A small audio embedding model, trained from scratch.
Training: soap at rate 0.002, 13600 steps, batches of 128, held-out accuracy 100%.
Data: trained on synthesized solo parts of chorales (CocoChorales), 39062 training examples, 44.6 epochs.
Rows from block 2 of a small audio embedding model, named by matrix and row number. Rows with one number belong to one channel. Each number is 128 + 32 x the weight over its row's rms, rounded and kept within 0 to 255. All counts start at 0. Numbers have three digits each.
After each channel's rows are labels from the 100 clips, of 14976, where the channel reaches its highest value: "responds to" is what is common among them. Only what is clearly more common there than usual is listed. The data: synthesized solo parts of chorales (CocoChorales).
# convs0: first 3x3 conv (model.blocks.2.convs.0.weight, 192x192x3x3, each kernel summed), inputs 0-95
# convs1: second 3x3 conv (model.blocks.2.convs.1.weight, 192x192x3x3, transposed, each kernel summed), outputs 0-95

convs0.184:154132146124098155119110111136124156127102209124135052121132123055109143143086221151120092094122101099116121131112092089117100173165123124154162137119104158138204094095145099123108090140139144134128149153139170255155151118122137110122087133089121096119110162113165038113165092111155091104
convs1.184:080180128146144171144158114108122124107099169113116124103136117168157104144118154131129153194100166120128150150140103171075132111209117127150144140097115099110177116131189128156096153098151150128124148154149143232120140125124131083156102109128151088090139131135111118150109100137123134188
responds to: note D#4; clarinet; horn

convs0.89:097154161137094144076139112060097084160126092164138109070136121123112138131058114167114093145119140075122156157129133155122137084072164185125117133165105131175131144133150099111170140069095130149079118094109159158146106076155120090100078167152067139180071098160126132102099130127109172159
convs1.89:143110090082114110104124145088157121084175199064139091163159132128153126118096129111148105174113185115153120133125143167161156145122116110139136139097101142136073089127120107175211138130152153141110084124122189180136153041088107120172115218134179143129117135089171092139124119116167114177
responds to: horn; clarinet; note F5

convs0.53:105092063111084139116098083150132131067127102122109084068160151120111121118168082178156131189136113133058121168142155103156099105093035155099136082160145115109182107166138167170172157187149039156134163149107098198153128144118160130124152163165156094127122163075071128159135150116064095136
convs1.53:088152165129161116156125101143105107094136111132122118133112123191155134132147123113135111163114158148090176146098102128080113147135118063172107107105118067130203110129162132133118150116109103120130140129150047246173128143158141116174157136140121166101156147115123178117116150072146151122
responds to: horn; flute

convs0.162:136094159136077118117090173083127131137078144184158060129161120068127158092089149167090174138113166117142162084081095142139091113151110079146114159131141150117124153078077157086134138054117104125131187119124151127211135155115133147159200184102106112182121039102149063140153067140132123075
convs1.162:070119131113108079110095103115111148113108099109114122118146184112165122093138146102121121148132135097107163121116111190122096114172076162204081141087106127083114090062165161067118112057124202132113148165140149142128078103130112117177155142085088142096102109119083113185164094155127129120
responds to: clarinet; note F4

convs0.180:128085132132112137123185173116095088084092048114141091170167112129071126190163182109104143120121119123136124189179186141072122152098120186154103107104160132145102206121071122085058138071159086130115142104102099118123125134161109145143119092127124130116157143141177145159105075153162137102
convs1.180:121113093087099142121169129125079086142128110127157112126147130134161079098133066147120154120147107166167076150179136142095119145119120137053134136138153146025057161130131094167093138077115053146147130158133157083122086113151098118104116154073119118145122109112174165162121104146118150084
responds to: bassoon; note E3; note D#3; note G#3

convs0.21:152127152158110106145133220136188146157122117145172111144150132124185123117081099174156118144080175137143110132102106181079106128049147149168101146091087160160129181101104148083107144096159107140107104085124074212197067104094086121111102113102137101116139108138151116137149113128151094090
convs1.21:145041114167135100091166116116100171171103079101152114121171160133132162134115121189133166255137155069132174118128180187118151189137134129136138104120097139119141151074149121192069123123160103129114088154117143077126125103124131164104115087102162129119135101154111136129118130179118164122
responds to: tuba; note A#3; note D#3; note A3

convs0.27:116140108153133101157140205124140111172143139131118119136071155163121214083111133109135115092107134108130092167099156119139148084071129147128142099068125165143036166067125127167154116130088089084166120076105164071162130109096090103129090151144165057119104102084128143149178137141175105141
convs1.27:198126080175166136072114067127109127160126091120083169135155156119153245188121140157085116176124172108150122125143142158141073168079143090084115105112149089181154192151096079085173109107147173144102130092156118062106130062108116117046158102136129154138150122188135168138147142134126152089
responds to: bassoon; note A#3; note D#3; note E3

convs0.39:108116100115067121110098141170138155098100156136112125123006121106101128089090129145111118152158113109183140169090166139146121093165151086190124102154133113122120160140091062130114110092172147122145155137087162183158121111159119089110120081171112138083101095095099129095145154114153155081
convs1.39:127116128146114130165110152165117115127143100118116108154038090099183179085091111141113087117169158158121106145158199160140171079095173130096102139166118181164060155129158139116155144138116135096104103113139053125150148108181113140132090155111115122027072153115136171160145162091129088118
responds to: bassoon; note B3; viola

convs0.117:097191089157122068101175117129102120187094096140069128173137070140141132065154121117131145125115151114123094089106094094136148122099148142128144087171118096189161075132148136178164115111167095124083092158162107108137165172075149107112148114056113136113170049109110134075143133144134166212
convs1.117:146112096092125125081099118125127126130148128112157098189129074152082145129150149138178121119104176132131127140184135125083157167115118143152154062094079140161099088127153127121078130122122145127086098103110100201100123141095170127116115163074098114100133099112127097098125098136115148149
responds to: clarinet; note F#4; note E4

convs0.155:120126129112119133105141165130131118104158147067122143170166123049195098076084136105142162086093069075080138140138134159067126084111144128091132087125103099119162112133155073155130127126153106108126114110148075232129138139146145086063127112078165152110068139102140103077101109136128132061
convs1.155:126113126142186118139143104089193177137093177079153100128161082142180120182084184070143122157132142116118105141127128070098126149174200124152113144123148107103152123122146149125051102081166091096180105115156096248125129117114158089137097121142182207108096124106151137134103154120089172096
responds to: trumpet; note F5; horn; note F#5

convs0.72:122097166137116100164104101110126105004082166182130125128102067090118090132074142094192163143182144103128111122144145122107165120177168139103088155181105113121112129097095183122083109101168079108166128209176142075166094107104131110127080163108088154097084099101165113061138117111158139180
convs1.72:129060144098116134145122089160130104138069144140112080140121120127167038168122140110137120111166038137084135075170100180116144163161155139141111121159174153148100119097091115166167124165122092070150134212147083092142104099154129108137106124108171128100153104131142132157112123140122121151
responds to: trumpet; note F5; note F#5; note D#5

convs0.16:139144140071147170087122126124097148169152105129097136064129143125123139109077087197122121159082161113164097074144108121204176117103170130125136091115136147203159096162226159145161153122128102149119092118129116232102097135106147097129066129117141114085093130080136151116083113121133143132
convs1.16:126127065110081090104148089099145130144194155149114092136128079103056106116148149179136151085145161107155179134168167120164146084083083175072168049126111106180066128119155120146177149110090134151081099084117095207096166113100129100152131170115116107116129140143060108095124157127113101112
responds to: horn; note A4; note F#4; note A#4

convs0.130:160082137134134142094183069159151143086060100120120151148112111122074158159132151158128081076133114147079125118161187115091137157079122159154235127034116123112117113120109130117128117090160104156181131150105135141108152126167120146157101130166138160121179145093107096159195109124088172104
convs1.130:160106102127100119147136195113175081101149090098109150087100104102110186142111124074106088115157120179165115081049116120097152090178143081078099150139144148126112138135125091124149154084123093127092156096133137075138172122093122095132141131120062102149197119120149102092118136125078087151
responds to: clarinet; note D4

convs0.140:106130110118115121115078140136106139184095132147101141123118135069151086152158123122205081126126106098096082193100152109102150097115119136127080165177159127128183108138127127114130105120136078143209136190104158045159079123162122125089127133145115161066081093133146131077148118149174151114
convs1.140:226147171109139099094132162048185112130146174077155159114158124137151154179070096110163137107107083125128081194154099202097103181145117123145128175128133172085147175080164133118147151153176189124173135129090108029139108111099140129144123136115116127145142139026104099149172121143158141105
responds to: tuba

convs0.36:123151126101078079147191087138149111099122130093134044090133130148123158098165162120104093094124140150083146125083158129136138161127157125107215106120175064192071142135090118097147104162111112111071136134174100110147130114127132154136115135142122124082112135150142160141112087135091152150
convs1.36:125132116118145132174092127167121123141156108167154161129084088145122098145150119036095120062100089111130101084142091115111137173166117130144154136133110173199148122159075165101100094127106179130166163157194092105140193127137150134174108133126175107155190121153106132145111144124085122156
responds to: horn; note C#5; note C5

convs0.121:184104157124074078139133150168168222106114169097111118113111131130127142076127187116137124156146103243166128069107123106106158169172098100130128124127113188179133103126150118147100149128177177107119088112097143103155139086110102119129168174117125097137193178127078129134157126122093129122
convs1.121:092144142170119099156141131107113127147144112157137073136106088131119171121112128149130076058088106099114104152112121118119095152157132122110104117066084132114041074131185140141183083159146155110124162090153083106096059076102148154116180128134134126121086175128101108060138191125156112138
responds to: note D#4; cello; note D4; instrument: clarinet

convs0.176:137067131124127117152093095091098112125136152139110127155145166087144105140118071080221131103178157103134113118111119148096153114094154127139096111183193072114127127082128192145118159095130087096150162163115066101076118149116108114140126195142185209087138134135088129107147126107151139073
convs1.176:149062109128124096099123086117052122157109194097116104127123157094179165112077149101092105181117143135109122136121108121114104179163203152173113103088162132163174158127163097104134134108155129074159145137085097075171130092144126119140152206096144146188140095144102109156153143152110153121
responds to: bassoon; violin; note D4; note C#4

convs0.40:089098159140114086127113060149104099176207130139168119101161172117115088081134068076074124091133125130146116153108105170137122143109141101141125120138179170047107108048094096134145112165118126160147182057086099090153099142157131114146101111228114159101108138107064086143171124106169117104
convs1.40:166112111122106103162134148188111088127180088103115141076089122129150133127137103149094107129168112120127113149160076127151125059122142086167162186106163060123128114052177092105132138158073125128146179172131107090115144164144161141160124120183108090123130103117122117108103113147108112082
responds to: tuba; note A3; note B3; note E3

convs0.43:146106090163155141125119171113123119078148125120123174063100100110094056084058143109116101157125169122119115146136183095105200178110094140109174053101185169120135074088099179101102153047148096167166173142151167166148114121151126178157142088176126130104147128134107111118158121151141144211
convs1.43:104134146142121158135098187101170107140139073104117114148131152122103086073170132143101113138092096117156114171081079144146136119113066108116057131142169083128080142156118127102135177132162109194103070153205186101108140133136093085127135116141079108110121172107082146141120112148132071121
responds to: note D#4; cello; trombone

convs0.136:167144150153175122135134041128141078050085164111074137198088118156058165070122150140153125121124121125121111120103179100109098143129081118074160113083080107110136087118128111145075135120097113084150104115138135148166109135126101137148201082137150166165061129109071112139187094105196114140
convs1.136:169159149104180144139170107108140098175155160138087157104143117127128146112140114145129112121098083159117119100150123113106079129082141040138126126161139122114108156176094141078122125138183113166112129190094114093149105114136173173154178049143105108066135137083147127092129123105137146149
responds to: clarinet; note G#4; note F#4; note A4

convs0.120:114139104104105088096124155129149124160120078140119064050177133126138145122110145222131103141119103060122145128120123111153104214132109133104110119169124121134153119134189163176202183140196154109113139165117179200121144181131104135149076150112119090133120189105113107078177105089082113157
convs1.120:107161157108110121134125122059121118123158180095146148113122113144088111100141166182118096120091121157140150142100116089185097139069082143056124079120130128138140126100173101130242178093108158149116092113140161212172143156120076145134159177142137152106111100134128059155111123087089149108
responds to: horn; note E4; note G4; note F4

convs0.139:193123136163124140120141083126096122139136088100103078136127113078145155160135167183104113099132124068154124129112150114164178113150148128068135109126167156185111110095043158065125115061131116116122078113115089170157178122109143146101174151123134123126145160078079073111216104163116153121
convs1.139:144126181112132198124125134146100170165150113141118118143170074127114100062129138072082135146121123112154126193199129092116168141181084106090109090148080102100162166161109129123109115062189167162109122206144086123209157169111160115075135090092111164103155105112113122108102145160147134074
responds to: trumpet

convs0.23:138068082167130126130126129115094143120086157142117147133185079141113091061198113138164141093147104119136102142152145159114073075109110133137067140132079142067129150167131139160114164135150102123088125095144112113142096127126115120099097197080127109106052096078165096099155157153162107151
convs1.23:105123151097144126116117159149104176113095133168112169167138206115162148135133071142164162145164162140135194085149147111077113141069107151116106134177119140113172128122093077205141124130101045122173140183116178177122098156086105082145077112112135123116071176125159101106096128192079144112
responds to: tuba; violin

convs0.70:157143109101112070102077186137139143147222170124119157126095194099168132111117084108205114107111149095152109136120128100063106100143175098111108111187108071086127120160145162122087125166130090091187144090129143101130133136135123132111135107182142142143105140081132152095113147106134106212
convs1.70:108127122094170176139112118110117076105107138130163198157140190149184122210109107130148086129126115121138173183115156175181159140149100116169150104146046083106167149115152154138139102092157163142180092186080112081162098118104135166095147102111132186130100083167099167132118138105096110185
responds to: tuba; note G#3; note B3; note A#3

convs0.62:167072139129088110160114121102134111123105172162039090108128145102089134123182127110094141148160135120092103127130075101133113163127101107155154126107168157181223114146147137107102153191091130127109140155118155205108101132125116127141159223080111077086140143129151092135160133110147097132
convs1.62:141049126109131074160149130089166075110107191137143123150070153119155184067162123175109091093117186087090088107112140072074072143097075144151122102095161139095106067114141122128146122140175136097136135125130108227129060167139120111163154154096105114114107095084128098164150107128107132141
responds to: horn; note C#4; cello; note C4

convs0.52:153056125127102084098122186107145121129062104110125161164106152084155107161127073148185148108148121138096063099174084131075131123157137159192109115150153162146135102153140159070084173086092129130106108147115153130171135110132110146177129205104158199092216103112139132162153119147214109136
convs1.52:110076078064180113116140102099124115087103142131145152157147124129084089169061087115043057149081154091085104112181073135107140144136120151131119166105156147161102118101103142105136113090142162111131126137117118081104095134176119142206082106136110155152164171135094095136113096166128105064
responds to: note G#3; note A#3; double bass

convs0.111:159138120143056128129125150118088186173127141064162082127157135127081119091182134143122192099122092126134161121125156090137148186095104118101120141196040129075177090126138171102085110178138135069109139093097096071152164174116142130076171126116115085139134134154094136114195081152108106204
convs1.111:127067117076120174068071124099119135172099099151123115145172179155108120132089086180107171133126073106148089150155125092184103131087122099121121147140100100138133129057120146143098106159124138165134135077151164134104137136199154160143163082146153109092144144149136135124152161095115146180
responds to: tuba