config.toml
arch = "wide_resnet"
model = "audio embedding model"
dataset = "synthesized solo parts of chorales (CocoChorales)"
train_examples = 39062
n_mels = 64
hop_length = 320
input = "log_mel"
spec_augment = true
win_length = 400
targets = ["instrument"]
num_classes = 13
embedding_dim = 64
norm = "batchnorm"
activation = "relu"
channel_attention = "se"
drop_path = 0.2
depths = [1, 3, 3]
kernel_size = 3
stem = "deep"
avg_pool_shortcut = false
widths = [96, 192, 384]
am_softmax_margin = 0.1
am_softmax_scale = 30
init = "torch_default"
residual_init = "scaled_by_depth"
optimizer = "soap"
beta2 = 0.95
lr = 0.002
beta1 = 0.95
shampoo_beta = 0.95
eps = 1e-08
precondition_frequency = 32
max_precond_dim = 1536
merge_dims = false
one_sided = false
adamw_lr_other_params = 0.00089
grad_clip = 1.0
steps = 13600
batch_size = 128
epochs = 44.6
lr_schedule = "wsd_sqrt"
decay_fraction = 0.2
final_lr_fraction = 0.01
warmup_steps = 2720
weight_decay = 0.1
adamw_weight_decay_other_params = 0.05
Rows from block 4 of a small audio embedding model, named by matrix and row number. Rows with one number belong to one channel. Each number is 200 + 20 x the weight over its row's rms, rounded and kept within 0 to 999. All counts start at 0.
After each channel's rows are labels from the 100 clips, of 14976, where the channel reaches its highest value: "top examples" is what is common among them. Only what is clearly more common there than usual is listed. The data: synthesized solo parts of chorales (CocoChorales).
# convs0: first 3x3 conv, stride 2 (model.blocks.4.convs.0.weight, 384x192x3x3, each kernel summed), inputs 0-38
# convs1: second 3x3 conv (model.blocks.4.convs.1.weight, 384x384x3x3, transposed, each kernel summed), outputs 0-38

convs0.108,220,168,225,184,186,217,193,210,186,198,220,188,233,202,211,195,181,222,203,227,204,220,208,188,189,206,183,185,190,209,148,208,197,232,205,196,190,185,230
convs1.108,216,170,192,238,185,202,195,171,198,182,198,207,203,198,176,180,203,197,219,189,183,184,218,197,203,204,184,205,177,199,201,172,238,226,175,204,223,183,229
top examples: flute; note E5; note D5; note F#5

convs0.266,211,194,231,201,186,208,182,184,184,200,208,219,194,170,215,242,179,202,179,209,204,219,180,159,195,200,188,176,203,258,216,201,207,232,206,197,206,180,198
convs1.266,180,190,241,189,195,175,219,181,167,236,185,221,170,213,224,226,201,214,247,189,192,207,210,190,233,190,161,167,196,177,202,172,190,217,203,186,229,198,207
top examples: cello; note D4

convs0.61,192,207,202,198,187,210,208,190,192,184,168,188,167,207,232,212,179,202,197,177,198,185,198,199,147,203,193,190,178,188,181,205,182,195,170,208,172,172,209
convs1.61,219,163,200,232,187,177,189,199,226,174,222,171,239,190,180,187,205,204,217,202,209,222,185,222,209,214,183,206,190,167,181,191,190,178,153,179,143,239,209
top examples: saxophone; clarinet

convs0.188,163,143,157,241,187,220,181,202,184,203,176,171,208,194,165,202,220,183,235,174,191,210,204,221,186,201,207,208,170,213,184,177,188,169,228,231,217,222,200
convs1.188,198,192,213,218,177,216,216,188,184,192,191,194,186,198,216,188,232,162,208,200,176,171,224,214,194,221,223,187,183,205,179,201,199,205,220,193,185,160,198
top examples: viola; note D4; note E4

convs0.102,197,192,216,175,215,163,193,168,191,202,209,233,158,184,234,200,192,177,212,204,182,172,233,184,228,197,167,169,199,217,174,178,173,222,209,212,232,200,203
convs1.102,209,236,197,253,208,170,174,207,222,219,188,207,214,191,212,253,219,223,193,199,207,204,199,187,254,180,201,218,206,175,210,225,201,185,220,178,211,174,183
top examples: clarinet; saxophone; note E4; note F#4

convs0.72,210,194,204,242,205,188,202,220,186,209,206,212,198,225,177,204,182,178,230,170,183,224,212,182,202,174,187,190,195,211,191,211,203,207,177,173,192,198,177
convs1.72,191,222,210,170,217,234,193,228,186,226,212,194,167,210,165,196,218,218,192,167,191,191,209,173,180,223,189,203,213,193,191,209,184,183,211,188,184,194,182
top examples: oboe; note A4; note G4; note B4

convs0.355,205,198,204,217,220,205,194,196,221,232,201,202,194,170,210,234,188,178,221,195,184,153,216,195,179,202,208,210,176,203,189,188,204,174,197,217,232,181,191
convs1.355,175,210,173,203,188,196,222,179,211,211,224,167,214,196,198,208,238,204,205,185,204,168,204,216,205,237,200,192,193,186,228,195,182,198,224,209,204,211,213
top examples: saxophone; note C#4; note G#4; instrument: bassoon

convs0.23,228,188,211,192,201,186,191,181,211,196,180,201,204,256,169,208,182,210,190,189,230,222,208,156,180,200,204,181,209,217,197,182,197,206,216,242,193,190,143
convs1.23,159,223,190,193,182,203,187,216,181,205,205,190,188,213,163,229,185,195,210,194,206,263,222,201,209,203,202,188,183,212,223,208,185,195,197,177,203,208,207
top examples: violin; note G5; oboe

convs0.56,192,164,232,193,202,214,226,166,189,185,209,174,225,187,240,189,211,205,191,193,245,194,194,185,173,188,196,176,202,192,183,230,169,207,184,173,157,187,212
convs1.56,235,236,220,202,222,184,183,189,203,194,248,189,188,187,203,167,205,199,235,198,216,226,191,188,241,178,201,220,197,172,199,185,182,192,211,212,216,180,189
top examples: violin; note G5; note F5; note C5

convs0.62,182,203,205,224,186,192,214,187,182,196,200,205,156,198,160,225,193,221,209,165,200,177,207,246,192,217,208,188,170,184,188,195,153,189,226,198,198,185,257
convs1.62,223,199,217,214,201,184,205,188,206,201,206,181,187,211,234,191,202,187,205,196,192,210,190,193,167,184,238,183,211,182,185,200,212,215,177,216,203,163,202
top examples: viola; note D4; note C4; note C#4

convs0.126,172,180,214,176,170,217,203,203,149,197,207,220,229,159,204,230,190,150,203,175,210,180,190,210,196,205,192,162,187,194,207,204,214,201,202,200,226,193,227
convs1.126,202,201,201,214,179,208,198,208,236,190,191,184,168,190,196,145,196,191,232,203,169,165,221,179,175,222,223,200,186,201,207,213,216,222,228,184,189,232,227
top examples: saxophone; note F4; note G4

convs0.257,167,189,182,239,204,187,189,202,189,185,167,200,159,209,213,215,177,197,230,189,219,182,215,228,172,203,221,160,196,193,142,217,201,200,196,215,183,197,210
convs1.257,236,197,206,211,234,217,194,214,195,213,189,215,179,204,208,201,193,186,195,207,208,225,212,190,191,180,215,202,210,149,177,193,219,226,161,194,192,211,207
top examples: oboe; double bass

convs0.359,214,207,205,196,211,193,194,205,182,216,163,254,218,173,228,222,208,175,212,226,197,202,221,183,186,207,170,201,183,233,193,221,175,201,179,195,194,158,180
convs1.359,204,213,198,163,204,196,217,207,181,209,172,181,185,232,213,203,213,202,226,188,207,226,196,207,221,203,190,200,247,207,178,204,217,235,213,215,183,213,207
top examples: violin; note C5; note C#5

convs0.274,234,197,212,245,229,221,229,196,198,192,213,223,205,233,203,197,185,192,184,189,179,223,215,223,188,185,190,233,197,176,176,204,196,184,228,230,177,194,213
convs1.274,191,178,219,170,185,224,208,184,201,206,207,201,174,237,147,196,166,191,172,166,216,220,215,206,187,226,199,168,220,231,196,217,188,181,221,202,206,212,170
top examples: flute; note D5; note C5; note E5

convs0.139,187,226,208,156,183,230,183,238,198,194,201,185,172,192,197,185,173,209,204,202,222,201,202,209,200,188,203,188,200,198,194,179,207,196,200,209,176,200,205
convs1.139,196,201,188,182,178,223,211,238,199,200,189,175,196,213,219,173,222,226,222,142,177,180,193,199,177,220,198,206,209,198,212,220,176,203,225,208,231,205,172
top examples: violin; note E5; note D5

convs0.138,214,188,205,171,173,200,221,233,193,206,194,235,232,188,215,220,172,178,166,182,189,220,189,193,223,185,207,219,218,170,232,237,235,203,210,197,195,161,182
convs1.138,177,193,167,206,181,215,184,210,197,235,202,188,210,173,201,174,190,173,249,204,202,180,219,195,217,194,176,207,231,204,187,174,203,194,188,175,174,236,172
top examples: saxophone; note F4; note G4; viola

convs0.262,212,190,208,197,182,217,186,181,261,206,212,219,196,209,178,196,212,197,227,191,181,176,179,181,224,223,206,209,205,229,205,201,205,218,207,210,183,197,187
convs1.262,177,187,182,227,192,178,250,199,222,180,181,197,203,183,197,193,176,189,149,198,220,200,228,189,213,218,203,176,203,218,202,253,216,215,166,199,198,169,195
top examples: saxophone; oboe; note D#4; note G4

convs0.54,195,224,208,209,196,217,188,165,218,212,206,189,161,158,196,198,187,197,178,190,217,202,196,173,197,205,194,188,211,193,153,197,187,186,189,206,193,152,214
convs1.54,181,186,190,241,208,182,188,215,239,194,193,248,208,206,202,189,189,229,231,227,215,188,184,198,229,187,181,204,177,180,226,208,191,191,210,206,240,167,200
top examples: flute; note F#5; note F5; note E5

convs0.320,186,212,183,184,201,196,223,206,193,253,209,236,192,151,227,178,215,214,195,175,199,170,244,211,172,202,211,230,166,224,219,198,174,182,190,193,191,207,191
convs1.320,198,198,205,196,203,204,218,195,205,197,196,186,206,204,204,207,206,191,244,194,184,202,179,229,188,204,192,222,197,228,197,209,211,199,247,192,199,170,218
top examples: saxophone; clarinet

convs0.228,195,173,202,205,225,178,218,180,240,186,224,187,193,153,203,229,170,212,227,175,261,176,178,179,186,212,185,206,216,199,209,203,193,193,200,221,201,183,190
convs1.228,192,198,225,191,162,181,178,212,225,241,188,210,211,198,187,218,203,211,254,216,224,230,207,188,167,227,176,206,160,146,245,155,230,171,159,203,179,194,212
top examples: saxophone

convs0.260,193,233,192,202,195,193,224,199,180,242,192,209,195,174,214,180,205,259,170,222,192,154,193,224,186,214,231,200,154,203,213,221,233,210,184,171,204,216,214
convs1.260,205,195,191,248,207,181,209,186,196,209,203,203,210,210,209,200,160,211,205,189,217,198,189,211,176,206,209,216,194,179,215,243,179,216,173,155,201,209,215
top examples: viola; note A#4; note C5; note E4

convs0.55,179,219,167,224,186,177,207,220,239,176,218,167,215,188,207,215,179,181,204,194,189,225,188,200,204,217,155,218,201,199,183,217,197,230,186,217,184,198,198
convs1.55,183,219,151,188,160,232,206,190,193,219,169,220,209,195,245,219,204,236,180,200,194,196,195,231,157,229,199,195,237,210,233,194,174,211,171,211,166,193,173
top examples: oboe

convs0.172,175,229,212,196,187,173,189,190,228,174,193,231,159,190,164,196,166,208,206,225,188,179,207,251,196,212,180,203,193,194,198,206,184,225,186,221,217,192,200
convs1.172,198,180,228,178,235,195,194,196,192,217,199,185,204,178,210,180,195,196,202,206,215,224,214,210,141,206,198,202,223,214,173,208,197,191,189,192,172,191,209
top examples: oboe; note A#4; tuba; note G3

convs0.10,161,217,203,203,176,202,194,195,208,185,204,193,175,191,172,237,188,228,201,177,192,189,222,188,191,206,179,177,220,199,184,191,188,231,188,225,171,176,234
convs1.10,194,216,218,205,239,179,180,224,207,175,204,198,198,181,164,185,197,217,208,217,205,218,238,188,183,177,210,194,199,183,195,169,224,186,161,207,197,169,242
top examples: flute; note D5

convs0.252,198,217,188,192,206,188,206,184,186,247,159,189,196,219,223,239,208,189,163,200,214,177,178,212,184,223,194,224,171,187,176,156,164,219,182,190,199,210,166
convs1.252,221,217,223,193,201,161,175,203,196,189,215,212,192,186,177,167,193,192,220,170,201,224,204,181,179,187,220,182,230,201,194,208,152,170,177,200,244,168,174
top examples: clarinet; note C#4; note D#4

convs0.328,235,195,206,192,207,203,223,225,209,197,194,201,242,193,200,196,149,216,202,206,195,203,169,170,215,202,215,200,199,203,165,248,188,187,202,221,186,165,206
convs1.328,217,185,236,189,178,218,195,191,223,222,189,164,204,193,205,207,185,191,178,187,177,194,207,186,210,213,165,185,197,182,221,161,228,232,216,192,192,207,199
top examples: clarinet; flute; note E4

convs0.295,205,189,215,206,182,228,188,223,226,206,255,203,200,229,190,187,185,180,226,202,160,178,231,191,201,230,196,183,201,209,168,172,215,159,195,221,198,212,185
convs1.295,187,234,206,222,223,195,214,215,209,188,202,203,195,207,190,218,201,208,177,214,190,215,190,218,161,216,208,199,190,218,181,188,214,190,203,193,147,200,202
top examples: oboe; note A4; note A#4; note G4

convs0.142,195,206,172,215,201,189,207,206,236,185,212,225,186,175,171,202,205,178,204,212,198,225,185,193,177,230,193,198,229,196,210,202,189,208,230,203,187,216,193
convs1.142,206,207,207,204,202,225,198,214,206,203,199,175,192,168,233,172,183,202,174,207,199,194,181,200,197,183,202,178,223,226,217,247,182,216,168,203,196,216,171
top examples: flute; note E5; note D5; note F5

convs0.366,162,183,200,240,169,255,186,203,196,214,229,210,236,207,198,243,209,191,198,185,171,201,195,181,203,195,211,172,226,188,199,233,182,191,174,218,207,220,213
convs1.366,201,220,193,202,235,198,213,163,221,214,172,207,206,191,184,179,202,213,227,240,194,211,241,192,199,196,193,194,176,171,205,180,193,184,198,215,190,211,234
top examples: cello; note A3; note A#3; note G#3

convs0.348,205,235,212,171,194,201,202,225,180,210,186,243,218,226,208,167,179,207,228,201,206,203,159,209,193,197,185,224,230,201,190,207,174,193,228,202,177,202,195
convs1.348,190,177,193,224,202,217,184,192,201,165,210,186,217,201,192,209,226,212,249,176,211,202,174,165,137,224,186,170,188,214,215,197,173,204,189,210,182,206,197
top examples: violin; note C5; note D5; note D#5